Rows from expert 0 of block 3, named by matrix and row number. Rows with one number belong to one neuron. Each number is 128 + 24 x the weight over its row's rms, rounded and kept within 0 to 255. All counts start at 0. Numbers have three digits each. After the name is the row's rms in percent of the matrix's.
# gate: expert gate (model.blocks.3.mlp.gate, 8x192x192), inputs 0-191
# up: expert up (model.blocks.3.mlp.up, 8x192x192), inputs 0-191
# down: expert down (model.blocks.3.mlp.down, 8x192x192, transposed), outputs 0-191
gate.34 112:147120168133144110152129143094127174144120172155137126114129115113134096118144137103129135145109077150169117083181118155082134089144129163154104082137175166147112098121142138115116133092112125089123152151140128128105098183154133128110145086100138142115093110140127107128095092080121117152125179143100103136155093113135109095148164166132109149116157127157124091150145101135130167128121150117125141131098127108171131161134144109106115133140121114123129133138174127122157138170077099153119115166077133126139158160174151120154113111117160152130119094120143116160086141118095134126
gate.35 099:156098124126116142134126120093160088117139180124113084124138134112079094141161134131127106151147111120135121125161139157159129110137109156140169128128141120148116091166083154142123113125146093144111093090127130139152193115162108082116110121115123125112103095153066084114113156136153118176115142150120124141126159099161153115129107142128182104161068136148151130143143132142086133115110146147140140075060153112114113100187149170112134159138111160141164133144137106109133124105165117118131109119147091099128136117125113109122133111131156156113145155108151087112138125145149121113
gate.36 104:145112131133149108155119104104128131129134150138123170150127116125170116125184169123138136099142125093107096135125134161152108107138134113132133129150147144126076095136097070130148123108101152146140140146109124103106109133093135099155136115148165133124098080116110146124121178151146164106145126135172084148125127129153157099091138076152180099082142144148143188146108084154089132114144130154110123096153130136105063099120110078124162102128077117134162135110119134130117099140106135142104124170127111156115140108105128162148090124090123184136114164114121135139122111126111129150
gate.37 105:102124169143128118153155106127119134142076133156116085147147147130055121155116131125123128122102148128133087133150126094148111120107115103137100136116148077140119158126120129156132100124112162064156125116081152132110133111069192133120164159137186171205087135167123109156144101116123130140138157115122148132147121128115112127146158164098151104135101132137122138144079143113102128134145120125135105133109112125124116157131104132118105090151112152106115121183073136080128136108149115115102128124150142160099175137117123128110151118162122108121136097113121120130131157115077101121
gate.38 101:154066121113166122080079109076126133136149165130097131124138111126115113154132113143166098115111151149087148116122159129116128110162143088111151102137130143085148156131116104152133188075159127139142175151172147105134139139049116100139159126135145136117142120139128085113141150125138117112094144118159122134120164097161117165139092117121133138125160154149130136136115111097084098125160105135097122103134067122137094127145132101158140151121108133133158112114140140156117152135088129128150167084136116114107108121130131150118117122185103103115105132161158120130132154142093139082
up.34 110:115149143145138194106158096125155129127097135121082135124141141128127168167141100104120121095150120088131118171099120155130110124119119111128139187136114127115138116107120067153123133115130116154152095081146135096134111125110147154141119153128117119129137111120139133114100150177150156108098146117108173141132186104142152144115158137141146104126086166092144146138123115119120120119140119147103108130116149161080130106119055156144159082120106154141110149118066136112106145118113130127124151095123120127100079120110109173079123090094083156134152148132108160127125168117133126172
up.35 094:089155186115109118147147123129142157187065111148125162144107142159132192110117100129109139099123132179117168130120141092132116092108161113126124123149119158125162124117184107137112138167121142109141134164142142101135121152086108160099152155134141101155124141127143113079183136147110089092142118108158127109113128119133117131112112109146080161121145130123123127122076107147142107153124122104112131144130124131139155125116166104151096121129158138143116126158124171141116103105112126101109118110136175160154090110173125132084138164133137138128121069129117117178136104076133114150
up.36 102:157134079122107111189122115135119111140083105100160111147159107135109146126152122200137108146143103147117171114144117078141141130153157087148146168160079121122126124140133131162146135136090152184152132107098123082153172104135143134134125139132142088101130143118163095131122158115120109108090124107151076134117134167183097116127133172130114134123117117139093117143113095116072147181155099127113110164105144147136148114117142149100147146143122103135139109144142140113111112159144103134118130123159118111120093093111148149169101140092143124149104151088128117124107136131085128160
up.37 106:129133117140094150126146095154156143108118115140139144128160110143140096126116144088148113092113151121125185133111130131157111140131132172104151128121127135106113139134126142176131143136195126156137137143126153134127114143126137103146125141119144107098082134105112090085138167127118112098090122113153116175080087131144144151139161142101125153129138159124172139127099119112100142141096105079157117116156150128102075088116148171159114139113157105189167089124074140127111097130102087166154102098134150089129152115111113107160109123167089119127146100160142128137171136142164149129
up.38 099:089141137128121143161120133184091137105119113108155129100119172114153163146099152127113161165109094119126136138137106110096140116110108129107121126121139115152081103082114132096106048144125117111118065122119130155131108109202157157104125151146152126157116121147154141165141144156130147130131106113127142123101091112122140094108175118137145159131133110119146126124148123171169152120116157118129134169096132144106147116116135148105131122145110110110123150154144084132121088110187114127089108161108171120145170143143115081117135113107118144154098130098135188156139092145160130117
down.34 104:185139175114149142068102112087132168147125135140153118097148120110120112134105162155104149102114121177103128076163116135127151123105119138109132137078146143128158178142165124102121116180151112097138101138131122122166103131116117152166112175152134142099088126133126144112157110125124144167134138176106158158153171123136105148130108143133129157142107117103145082136133113140124145120132183103085085133142140136125153147159149110112118119162134155153149157093150160150199133115138098136132166162137156092153134127132113134130100099115124100130115109115095108145143102147099119110
down.35 101:133153138167123113091117134139130168182124164110116115126124093120130099104123123106105147155118066152128128100133130178138113170151128129120149150103104134119154158140157096121114132123181111140126165114104149074111156100145140114170130134150078135082106103127120075170121174130147113105174162114166088114128108132087101115128102108170167138150136125161143125152168096127107098138130142105138103134156175137166129141103109130114131129095115099104131128142121171115094094135114121098133151127130112123139128124141086139143086123116084152124112131083100098116128080125113143130
down.36 099:163148094123198138123156147148124128162120137065121162152125141102126134158153132128127102130138139139152138128148093140127174131127138174110115147105133137112112158148096185123115118139105132170111140125165089091149148136089092129129136097139112126127173153089068117143084100120129151178140120116149131145139119147137144144118091120115130125116149083089111141102095128074120138141114122120184153102129141089125154137100124145096130124072099123173115133145129137122117163088147134130157137148153096132146162124145132106110082100121124100134135136120158117140189129131149159160
down.37 105:086090106131111145123188118147114161105184110133146104121112144113175129132150125097119083114156143124137120112132124153124154126149178143124165118114117110105115118114126124182157166120116131172159132157136159123175173127127126130112082143114109104128122092128117139102133115134144129162096186117148112129116067130129112114125140155111131117095155146145134142129124139161155142139091107141146126111125105118159128112100104162195164086120112112148111101106148154163133116129121100109147096109087100167139161153100100125118101170141170168136141092170116135161151122139128129159
down.38 098:183087131101183171103133151132140112102150118167137147101152119112150113141107133086122108141105133165130124109138139147169128157163128115126137087128130141170146119139129076129114145079113124142129140096084151117103098143141161139116084147130122154137131134190147097138119154065140140149129126133128107155106160143122105091159148150114051110107118161114123157134132109161129152088173138138109119132140096116122121150165188141164139105153175113112136116122145142130130098125121119146117100120148098151147113097112104119133119142141105093126147122143095098124124127105145133060