Weights of a small CTC audio transcriber.
Model: 11M parameters, arch conformer, norm layernorm, activation geglu, moe expert_choice, num experts 8, layers 8.
Training: 8200 steps, batches of 128.
Data: trained on read English sentences (LibriTTS-R), 15625 training examples, 67.2 epochs.
Rows from block 4 of a small CTC audio transcriber, named by matrix and row number. Rows with one number belong to one neuron. Each number is 500 + 50 x the weight over its row's rms, rounded and kept within 0 to 999. All counts start at 0. Numbers have three digits each. After the name is the row's rms in percent of the matrix's.
After each neuron's rows are labels from the 100 clips, of 14976, where the neuron reaches its largest size: "loudest" is the band of the loudest frequency at the time of the peak. Only what is clearly more common there than usual is listed. The data: read English sentences (LibriTTS-R).
# gate: second MLP gate (model.blocks.4.mlp.gate.weight, 768x192), inputs 0-63
# fc1: second MLP up (model.blocks.4.mlp.fc1.weight, 768x192), inputs 0-63
# fc2: second MLP down (model.blocks.4.mlp.fc2.weight, 192x768, transposed), outputs 0-63

gate.714 095:514464505538507514501505449461492595470463537487527451538564479483427558592533521479535505447546534444491533523553444551586488496451497471446523566483496552502522502508518559481548540420485476
fc1.714 101:393477490581539576477421494445504551425461371388437440483522482579529504493532549563420500506420506569519491537543539512483549476472513516538548625553522473487514449461531609449479615469515534
fc2.714 095:481511487519493534429502468482522510501512513484482428531511553476487580396430503484383472530490512419560462526445431559385521475514363543496435418485549482639486502532536522456472458518504460
loudest: 500 to 1000 Hz

gate.466 101:541449559480466557557509418545500579432460520612502539526537473486520555502449503474502467541461498478515414516609494543545531538466415455459542518450503426469438367480547490507432468384519431
fc1.466 109:489474478482609551480489543548506470497567538527473545493493527482394465522500502501513583531505447497447481450486463532459494441515561517501575465460418537390478448536510475509542512489597523
fc2.466 103:510422482550559507441515481538379542472528463537525467535553445443473454445507467499615489524545489421490475415554486505562555545578496511538504506495408453440547490474540474516497589461420601
loudest: 2000 to 4000 Hz

gate.425 099:481394478522465579505467454560488421522433501508464433542607508430449510612441507426512511516529512372516549438500498623454562432478443459445502494581505544550523590504425523511533511485493490
fc1.425 098:476466449484454429578492457456383482473600490496484525536398492491567575434472517513553467618496495542463530436543455504448451499477506521462502456529525465527555554557549519480456578444460415
fc2.425 103:487465430501450509544392527466505447448615496471533515430549496482479514567583488480439496474480476469556493487546477406534457397539492481536492444451527537505456532514405505552485460585542451
loudest: 250 to 500 Hz

gate.242 104:478519381466532497385411473475467494498498536491510517599488496514576471444589529541526536479423508573470507468482512518543522566526546470520554495523455503530448440522390417441534448535564549
fc1.242 101:465455439367549516483527454563561506566438542525403509487537524512539411384544488462523559482479494437563470485434523476493476505541435549500508513442581498464430471519438415436556519425466453
fc2.242 084:484424537476410499485490423533357439463462436486595535424486487489498477477513533433444489540487514486562415450412497612529561533489499486577531520466469540465506442449485528416486499369388526
loudest: 250 to 500 Hz

gate.444 094:393512441424451503432512494459520411497507500532527551504557534533526485582554488461461514529402620560501493479494501559416453605379487483459432530393483534504534496495530507472470494578500458
fc1.444 104:492518465421484436455486573522472499433484509524523464476506465548456551478458511613493424442437614455482500486448581449555509450488380547531436529493464487567608486442451504481513589451570490
fc2.444 097:491459482497572587454469494526512473583533533500468537592388498473504572583496438441485484511507528549633543532388465546511478500448467425500586535518514543510573510496400426456424443436496661
loudest: 250 to 500 Hz; 500 to 1000 Hz

gate.171 099:478473535518436522461512477596547478488513515516545560508501452514464473511600462557498479559550553526538471527592501521487431436571536519584546432412499627602456446543465528480471512525495510
fc1.171 096:478537541458526488455562546453488524481534519561561473507481467554445490446505585495481461643497515501519450465453443603462433435522501560573463501530365592540539420469513586548461460571553571
fc2.171 099:434527507538482356406425523459529572506572514581585412433526386522505561474577560508422435548498501464542531506535516591586555483521547555518472501484521498541459534532464463485475509511570452
loudest: 2000 to 4000 Hz

gate.164 093:503464563465459550487502485469455526469470506467426532555482468577619474390540553484441459518474542526450555500523514416550581485468478479523522524431386488517459580482632411461462517507527482
fc1.164 092:558471516508495535549479506570511529521561439555441453467506497549662481473475489538438530462540449448558531531455482420547508499461518476592569469449439537543457424509572445412528446458457492
fc2.164 096:525579385567467435571537555500545382464416486538568507531493503444509566531513536475437515456603499513485505518527426529456397529415573449452480457480521543503492490515548520474494537539468581
loudest: 4000 to 8000 Hz

gate.406 096:492497479495446536392498480478500470484620552573557544547496472568403444465596451505503443434481403493547457486544438455566523502507541425434467600573524504532571511413416496475451537449551552
fc1.406 095:499452441528556441448582568435504530456547480581461473469535481518500395477522496473565406571468417450568516447488578449446460446534400474437563545493545547417428563447454396583450487505453521
fc2.406 091:477494493456535484488431468448417473446485498499540580511433452528402499516559503401548449474442508476484409490431533473640509445446506562575474575511496536456480492502492499574517457512433550
loudest: 250 to 500 Hz

gate.241 100:506503435435552521494546565445453537476466457503526502497520464465585406488519417494443465516466461488542575472514497491532444509585475571564511446443514518558490464506500533576460496531413456
fc1.241 100:505504456489619487457601469542489606551504432521551513429455529375455466500476511487501508503506580455525548434489468432519498466491542436517550590543521521445478488501526524493574537487430467
fc2.241 104:429437428446493456534461564489455457528445412508475475569494560585406494558496561437512537481546506437491497500439495434499534463485498555512475454520475523510488567512553545407552551506597504
loudest: 250 to 500 Hz

gate.314 096:554459481469501528509418576504521550502449534592505493495474492500500544560523487564542510499587483559546441461515516480513501506484531543485469493485550531526531461421485538540393438513520453
fc1.314 092:450474454534507478498546465433490551470531506515496537533465581548482453416523523437541492499506411464513576561437480484540549449492456518383549514442502469510400552540500521518545544493460517
fc2.314 095:406547579451492459488470497481505523505526494542521573492611573516467488474566460530530447510513437491539519489593419490487496452466425483436594533523487487487587543576525476488475496461602534
loudest: 4000 to 8000 Hz

gate.758 106:497437434424574542463534481557601497483521549431406555532558470604506586458457516503430486525624459473437452536492511605463513466518535527350480364510522599520514582527459599540494509490500498
fc1.758 103:406448535468450403505386545489508485546477521461459468440441494421502500542524520355576498517573557427472501475583559372535494442527516451466564500484601395546504499490438525455565555509488518
fc2.758 104:444397466516479587449565490455527574414490498494506486462454504414457463449460562372493463465529457474418524538520579419465499443475567467624553359541490436482537583460470514523506455487494526
loudest: 250 to 500 Hz

gate.162 102:564469538521589511488466499493470539539494466561509538451491477510547491513469526526450438487477606520652553527414440471468514477534502394515612506521541444557412496506540478464598527491461477
fc1.162 103:459446488530464511605454506432471533613451537502543457452493450409458426567525496550562448552492543472506592500512566456377473464514530555540531425547488503448577472559518430507457530507441518
fc2.162 102:558486483460426465475466526464452499531486473504517625465546452474510494508540571485521618610555514667465492405476436488531484488526572534537491470484451493494447538484466500498471530497525543
loudest: 250 to 500 Hz

gate.659 100:470473536439534485518462502527528506521530500508459557530479487531536506484502464489543524533551536575605578517575452554457473504538536542571441520436531541555575571532443551480573540542457423
fc1.659 103:378578498588434418632600532535447474492513472456599486454461484433426441553439588437507439548483508498469495422511631468443425511486500507512634652493497524517440440513547493480431457478540572
fc2.659 105:459465538480561578470496449509535452549443471493530537561528498481544512611493514370504485488470568437458544497454548509537521493459585482431513501465456479509480499525465430530528596424473533
loudest: 250 to 500 Hz

gate.175 095:507573422464550533455552478518528427482458475515488472531456554564436468527435465561457492469470444522437534564575390456483554448610482525434509533488482507502438473542554412474432561530471440
fc1.175 097:546618436530480546545606478558542502535489537490454440491549533558414571567425519484522483435472493470542516487522530543589524461461516510459502582538495541487628435520520475503536557534440453
fc2.175 087:439451492489502489377481677553468450488467535476434562561491508501506550427530537511556462472455524426506622543526539416385590530497521412547539465478498444486498534510495458546532553623538495
loudest: 2000 to 4000 Hz; 4000 to 8000 Hz

gate.316 098:562542471450503431612433490450521463468506547576529523545467511478400532527450556542474395557466557501510494467489515564553539551520510528452377525525491523506493439513511553458473564438427520
fc1.316 099:546489634466440555450476532447505491539495490519539542593509511576558574541415576470552479489572457530573497518434493503543544522495526487573627509441506485495571571542504502569500558478548418
fc2.316 104:450362613538600494488479497506467487549516440498479493530552449447608466541542435491491554495418482520459511556493593496487511462527544560541536544439486400514625560479519485501489467555383497
loudest: 250 to 500 Hz

gate.166 097:549513463579523482551541534527439470487481499592530534465543496581500484456520511539515509415467482491450473549483496546483493576488446545507478447510444521528516432431513533518473521565553588
fc1.166 101:438475548490502416537503505582537537603520466485441438466450401500536608401513418531430483507498549467461492467585474470431598466534497505485420481540515518411432551477419514473538498533427496
fc2.166 105:468514498582449511501484533430532517529453416496479493536537448470528390437452504578446404549450555513490533464495536506523520517608584540376568485538467549460437564506525450530516492521550414
loudest: 4000 to 8000 Hz

gate.301 110:500463421546458562501467488427540541562606548479525528547464498516533520518519510526507458515491513527610478470496514521586484498558458366446409552532507468556506476517430598449453377488512487
fc1.301 112:440496550471520446566448568609511455432465375477487465549465567474499442509420452493492542532548532504445461526456504590556511420460465568566521560606467565521557585452470374609510497488578400
fc2.301 113:526516473518476511488462499459454461484406412477437544486590509454429561492493545533523474482550508481431487470526524455608505418519519518557517459549598582503554515528556584539513398482529482
loudest: 250 to 500 Hz

gate.11 093:476548464558568553509494420537523505510494579382488435608495488463554456537497522571501508461488535467422589486571465523502483453514411495464477570500489639527546550512527500495428551503546450
fc1.11 094:407524436541436429493572497552542478605439500552454546427508522480570539525518451546531409467493530495383482532488393454582480498517487523471482525435501582571497468581522561526483489373466487
fc2.11 101:457520457500481469533444582592468467533528562516415470407413580479500390486535529482446445558430571459433518514501549517471477498407645480503422572434589461518497574560495451555507471502468550
loudest: 2000 to 4000 Hz

gate.312 094:498493517481525502505425556447463517536388447460454410505537480478464451509528447549422537449458535513581497521503566398540578515484554484472550508410573522472464509538464490524474406541450434
fc1.312 095:515518468447554575554505580520456525603392480499531451461518493436497495479509615537489498499509480529553551538473511469557577573459495532448631425558455541558510607527569565524579460446480457
fc2.312 096:347562444543475579585453560554494516444447451528379492520470461506569475433561522571541441507483580537444462585534516450466523487528487526568456495444491552461493520540483458587416362593545457
loudest: 1000 to 2000 Hz

gate.637 094:477489528507477511456448497535480503543502484607543486559569485503432486502524469561543523508468553459495472459444519477486483544470454520484458507521484552535477615389434442532478569427570573
fc1.637 100:464494477577567494483432376505492514552488508536481596540492411510502528559455502490552495578473543431474521444546591512613449435549530518551534446458468467491449525529535483641548459506571451
fc2.637 095:466440529522451521462456516459505499519574486403407558530469461487540495518424528553512487505585584437404494573530517497521442433584482460489560467402483414422482475466470445467451496518543534
loudest: 4000 to 8000 Hz

gate.127 106:494557514508496534597372525646482544439468384456533482545499526573498531458485486493498407553484521521400486504584506569535487469556552526562495606470589536469561412538424546450417574532403441
fc1.127 095:376454518418582469561441546439544496485456487485498511618493425538498508494456483507517466477475553589589563499612564539497461532460495569462457449573512482553510463513499473522494487475534438
fc2.127 103:551544565509420498464510556533534529472566512493499522512388507646423524566571500516560563516505441473447505498445452489574472466486515548548469422595514407548507547500468496449543404446500502
loudest: 2000 to 4000 Hz

gate.165 094:452498528464519453435472489492513458495453517460469470518536431610498522491428534488489471448404418549486535473414485459486479526517441583551564515467503566458478564511522488562483565482536496
fc1.165 094:547476455490611541543498521541466583526527497487443485499468457466539526429477507508595373457487506509452513524442593511503519412539550535505566511548563544449467577494564691459428488512529504
fc2.165 095:528479483498462556571480581414607529393533502470540488553473505535527480419375550425490481550501556606550558525417404500450489547479423539516563409426553489512543511547466469456489458400522394
loudest: 250 to 500 Hz

gate.25 090:466594443457562465472489449414339570521522465409532446493496589552454538550531530499565406453432599421454495507540546554515462518492510469538603475512571550405519552544531473444528427544541479
fc1.25 091:538430610469580501500509532497519502429549506535498554493487458551444400469541498545533490599547456501515514524442470481464472555551508515559522537480494554453493457517516423489600432555449526
fc2.25 094:558545486540503436548547446547453552460491430480461514469538432450523533529432490493481514431482441525549523429581475572543500607450536520423551558507477547517519462410582495426520449504471594
loudest: 4000 to 8000 Hz

gate.558 108:550419484511482549560594494599510529498525505513400479469553547527508580593534598496474614553525544514514526470588490550507515472601517560470512535452446585506535476478490487452486474564467531
fc1.558 105:496492478387469601547621523533490331499486511449511542447506532509471492612536522550433611571431467546427600526515502475574587534489581503499521489521537517521626526517403432399459463497527602
fc2.558 095:430434463488488434408546550555461473480521427427528454476561489545472452509513528475583479571525517585458523515565434571495560528513551530422523493473451465562546412579448538383586441461455449
loudest: 500 to 1000 Hz

gate.227 102:499580538472527512525594398439549557491498499438522473514522512619457526575498577477431513569476519473564474522445502524454487431476474560600527455478455510434589485519402373503452469530502519
fc1.227 102:442524521494509412544446463558477518475518556519398485498427514421463558400453459504628554507554459504573575453482502432519371494517458508512529490399516476558504483520518596577494544407422515
fc2.227 099:455470558553508531551449510496535482464583563595510420599531485510543447556561439510493514438452498573579544519467487582468542577510359515485502452489568431489470482496445475503509512538508404
loudest: 4000 to 8000 Hz

gate.258 112:530467573570478580421570404460521529477571466476495570524541492517550497500498512529460515527524598569554496563511563569581621479437481512438496531477567515513597531535553415451518496493520421
fc1.258 101:466532481471470522484416553465533475576426571492623549506535408473455537358539488393497472488437450404467436487452484446523435542474532497487462416547466535515524423551462541518428442525523482
fc2.258 101:522526432508494412541501452529393489555474558451472458591427501409475563595598555445513517405517440463561463570515438480525462478464508536514531443463478548426462477500456535523479485590391494
loudest: 500 to 1000 Hz

gate.62 101:490487490479365542489475481403542490560554538496511527553551425544513530490473550547513468478495558558509520582515480526544418575514529473451483500437515520549475480508373577448487439437572473
fc1.62 102:473497431532411503501478543485458457541498615479580452544494446542500505503574525443439509430466601521483530486488513557511504452506367563428429501470501399488530470600453584522518438547545495
fc2.62 103:524540526575496481501478483503623550605504499515472483585469486544494470501516519501486532592514564477487493488527456450489497562443456465524507494483529484421384546487545467513630581540421465
loudest: 4000 to 8000 Hz

gate.45 096:509507561532526594529459530474480500531518509549554523530554460482489493521522574503568518604507523623507445576550396522492618511439452430474520581434515662523536444522433448402453522446490410
fc1.45 100:463525553549487473570512673473512485438450500533501532493517564452548531495503440482501510451444467541587510484580482410513582468568499515549507493488520424585524541595582461514539539537475529
fc2.45 102:548477499495437548410606556440502539540531497534478467531506600509472505541453509431568525448478489475554413498476456563524356629505591458498541489475554547542558431483457451493563412499510567
loudest: 2000 to 4000 Hz; 4000 to 8000 Hz

gate.377 093:560455520446594559557479479483502557540502501509597492521526566463515409553553492535511522458498458454546542393449440552495475545459536568584493551511411498570496550417473441439570460469492496
fc1.377 098:496474571456541534493464456536537523554546479423562486498559574515453345536499540591535485478505512476479597468538457539536514531436560571497489590519407510520548584489394364477555525474459443
fc2.377 094:493498400452519488483456448583412478546519561554559486452522477489546375513475496429397484455401560495536569424369535610563501517475470510484565461454527383482532576531567520419513548606540423
loudest: 4000 to 8000 Hz

gate.14 109:529429506502462489496525501553572591484552481486593441554476516498522473530483522490478502382491539497510508539589588464558569522439537515525453491532483522500544459508484524412457390507610462
fc1.14 100:509515479511473508539515543529456450519511459465478506419615481613563447522437466532491517511550451468496449483456377546470516548501484510522443508479520447569492487540460438533478549502439605
fc2.14 108:549491489470454473521468429501450510583486508533464472494526511471441462467480506555578473484538449464486477532447546578546561430520412534408546463514496552460452565442508508464465533526406446
loudest: 500 to 1000 Hz

gate.57 096:481443559448482571526510538530542570561517483536424487516467584405572482456559556506546458413491415484574569534434413482524480452517517559519593550483433403485511384546545539528476459440523509
fc1.57 097:531586450531469483566484509442399507547462541516644507483481459522479526624503439551420592445522536446509498453425528358569529539453513452536458455500541382499518517500528496493495454460502389
fc2.57 092:567503511471506582535539501483541548477493519558465557462516510485527483475526476491503496436543552581398551438539429464463464491492462501530441503406493435485534392424444546498521492482570478
loudest: 500 to 1000 Hz

gate.347 096:481440454391387477492526509549510465517438489477465587562475643527558503531548564523607497512480431506519501586488516475504497489546527568462577469471480610472441488468598504535453493444453569
fc1.347 104:513488542556469526454474574436471525511545481516523446462544543487559489522496546462503567541624508469486417470489504488540422467496420496467457525472457561512538512526399443536560535541444502
fc2.347 099:485574547574543506459543425486472427495392590509542444561513558479560523513503481439537464539512434408487486532447510513575468474486445552497558486481509492469478486508518438481549547546472510
loudest: 250 to 500 Hz

gate.735 096:502515495496451552606432521503526514453480439541517477479555521373394519603609511413408511536574612521572577510612488541408522453442527505489545552491552544502498452503571508469483494517418382
fc1.735 099:496461491525449423528558582431526546477460488540601449552562504648525478480501524515515510467584495490431524525498528496472468513550542453492505597524508519552517494446516478477549643482540499
fc2.735 099:534546527530413572464418520490476554526469541480441472494555501564487541378530498540480495447442531573453511521528604488512483415513516487493541457500541490564491386410496454528529497514529458
loudest: 500 to 1000 Hz

gate.389 093:511459602465484531459480511565513545441439515476457491607494515499574551500436486484471590545420558570468540482503471480525501547532470555511572500587532483421509442399490594556502545488574398
fc1.389 092:516613404449514486546527530459602483541617572560518499387480527481490507468477472435463507414507523483474518496509464444455507470572540554408516474562396581575433518485596466471454570461591539
fc2.389 086:517531549518445445525422534485485467477460488509518435596446499558504506515550509505463491534567425558498480548522517567513414503470533484474553542478468447439535548509469532525574559561453595
loudest: 250 to 500 Hz

gate.388 107:518473390523474461469506553526618534526466525557497398418376502569545524480519537507413511515474431471485592551542520572461500491505495495539517412537497533549531410509453545471547539517366479
fc1.388 100:446533435475526603487499429396494508522483448510525500491488474490452438586481471465540485563523468510516462508472485480547569438505472473485503538565516481536513489451503438517508419450523546
fc2.388 098:521508560570391526475487521602485517457456527497524477535441495382474424468561498483520497443528458461434443532429464516445432515509561457511518507561592551475496489566473398373547533509496522
loudest: 250 to 500 Hz

gate.128 099:548574384412538495450558519494462437494615450477527489519591531561608476561457548519544495533511459614557525448570605460584644497458499473507521537560582500463503533594481544522423513545526504
fc1.128 092:453431571549524471436530468490514427541496587508505454429531446588555470479488379564553466460460546539496556443522607492487542488509495554557644532527468578374552478559550486546401474384556512
fc2.128 097:446444546445526547433527529524549607463541458498582503469475486537487503554599515538542455518469516446483539506573451363572488503428522562505523514561429521463531478483551464417560369494488454
loudest: 500 to 1000 Hz

gate.660 099:576469497510570474402517509455460543458512533502479409597442596585546535478495557489444404549513450471556525488494401337551554488475566627515556519448441494460498471447497481528507493435495549
fc1.660 104:471516566395527416481493554550537453446396470518431526428554404521427538490483524521500522542504515484473556494603541591586445469486450499426403528554516477498500497531445431469495508475463438
fc2.660 099:506504525460547460560476411526529440479492440485455506529447490570438454385557565537563571574515471453525531501492538571558519476489552543492516564459463531451467516512379543416482412495435393
loudest: 4000 to 8000 Hz

gate.478 115:585493517585500521529393491538345565475471483482466489565533595544498446516546516464481594557564560524495477457504379531545517466572545448573462494480478562603583517593539500365623501600466525
fc1.478 105:416461492549490463497422513572541534504417431574496502490517504453504571464436539461449425521465430497525509551499472596566483449595380475496457522557513535526469569527406478584528471444376521
fc2.478 102:490499450499446477553444509547620488498579572447512452492537498469504418461456392559405562448504529565551542474526418414435473412520392529535540452512496557453446479563572558502405546455551482
loudest: 4000 to 8000 Hz

gate.418 098:556550473470450493467402486431502455576539473564511533470537594550534547628478555594512445469518454534507539502538515492606500508669464423544516571411512479475520582501485530489582459579549480
fc1.418 099:536397420524526403400559429505573477545463556429439508434534485415481548465458458541421428483416448467448402505527519458577476446381552432530529439563514476497465542471517500540492448457465593
fc2.418 106:510465498498582564609455516509546482556476540504586484455550476486557542456514570565566499483445499452453457564529487482594509530548478558554564511515400452436527462407564456529464465563516484
loudest: 500 to 1000 Hz

gate.37 098:531529608477546440562509566505456564449443473607458478493540488483520457523449458557413549428541489512539525482601499527458504497478555557501417566504491441468491476519474413473483535536483545
fc1.37 099:429524472462488484548549454486454482499500518469541593479524496559544561536571468443558484557387442439506516541551561571591561463462475446491515360533570480470469539530480551488533444522431540
fc2.37 104:583536492462453457471545453495498440409497477482510451588491516379502603521473541442470423496499438528513499493610501547507426525501509478526528477517557456547481518540563606515480549447508463
loudest: 2000 to 4000 Hz

gate.494 109:441398459554577550536414486577561509558513492468505440540578512549595565515548484522482531561471588466510545504621486470488510506488440536495522499499498490392562508417463563509494482434436439
fc1.494 110:445450440505501536475457559415485510442550517421450498501496506518557561504521593479531488501468412474533396408439564507467525528565586394400567527513589506531542531501503441508521470463439461
fc2.494 103:445517430562420547500528514458537537404462521475431550513488465411547484574415513591526378441371397514531549491422597524429542598538496401448495516515540475486560634462494395528451538552616442
loudest: 250 to 500 Hz

gate.167 099:546461462462430591615396522485527513531460511488410396576548574643600450474454489464462509459504551484437536485463529550512454541420493479527551467486549452462477489491424520430585507498550492
fc1.167 101:469470502474540496529609495512473429409442461520508487480479457491525380518498420500512491452504534503481582462551454485516528506543551455472536497480380472540480545476481439504457530558475604
fc2.167 098:422493522489563509508523506475479506517512478472442486512552479416528541469546450512607611513469503521533573503497447550525483413479532407425493529490569552544511504488472482454494522431547471
loudest: 4000 to 8000 Hz

gate.643 115:539496530559413520476460467586493552481498487453521466438443504551447558497541592545498531515559634538438480508572396545531597504660555493495604531560491538474486476580416507510402523540507489
fc1.643 119:551477549511484513461591540586416458443533472474473558469541529529458512515565508531571519554556630444533516465414378484508537554565498555528557518519488510568505454533484484460519486527607567
fc2.643 113:454417621528591504486480440551470607495515456522551496509507455528512588505552454528472470450476434402541410466502396585527524527503486539472544520473494492469436482544452465523401527470446458
loudest: 2000 to 4000 Hz

gate.569 099:562504563591571479468452503583403542510513470551501478504469449520496573471466586489472508456494539572610451559487431473518567418463453484534550512414536597553462397504437503421399540550592489
fc1.569 104:593585466509424453534469492588614448543561466557594497464527495423470466418478564532457514426501432403481469452494532509433482474420475529457483472515487639458478524590552489445467563556564581
fc2.569 106:526520433519514452509409483475444541595444544377465529464476518512459554442460490473534474494535424474540522418534487554462564510508518447522454630527486533509448541539576523447524481572407587
loudest: 2000 to 4000 Hz

gate.728 087:409517480526576601462518511534405542457513516571506471538585491565460538432531565349441450446510445501465549484539392527455469548499559470507522589462508496443495532471492432551518514531448510
fc1.728 097:455575495507583577473511493546439446449598520515419516476505451481503485489547575462534509501539434501421521465522518560471529489654538477550435595490531502452492535511524484559483484444562536
fc2.728 098:503474479431498493482534534483520487442497515462527503493559449439519494484441430502529553443442525635515449400487476447471446498454509380501602413561524409475498533474542426551403435409497512
loudest: 250 to 500 Hz

gate.571 095:451540501382499458510528500510494490418561558470480451523513501540471443523434583505473499495569600512629529521478522556470519426580489541489522487451522517433466586554449491469496504515488474
fc1.571 105:484375521567490466432537439555535488618492525421495632489540559513512575599581423457498589473483549519551537495467409445467602545492423539481578531554440495627454508534530488562514490421491498
fc2.571 101:457478516556529570573563419545537528478508547525513569454530421486506507509598496389496537390455495560467449497494439351575478471531394502500517531518452421504512598451470522536492492557448559
loudest: 500 to 1000 Hz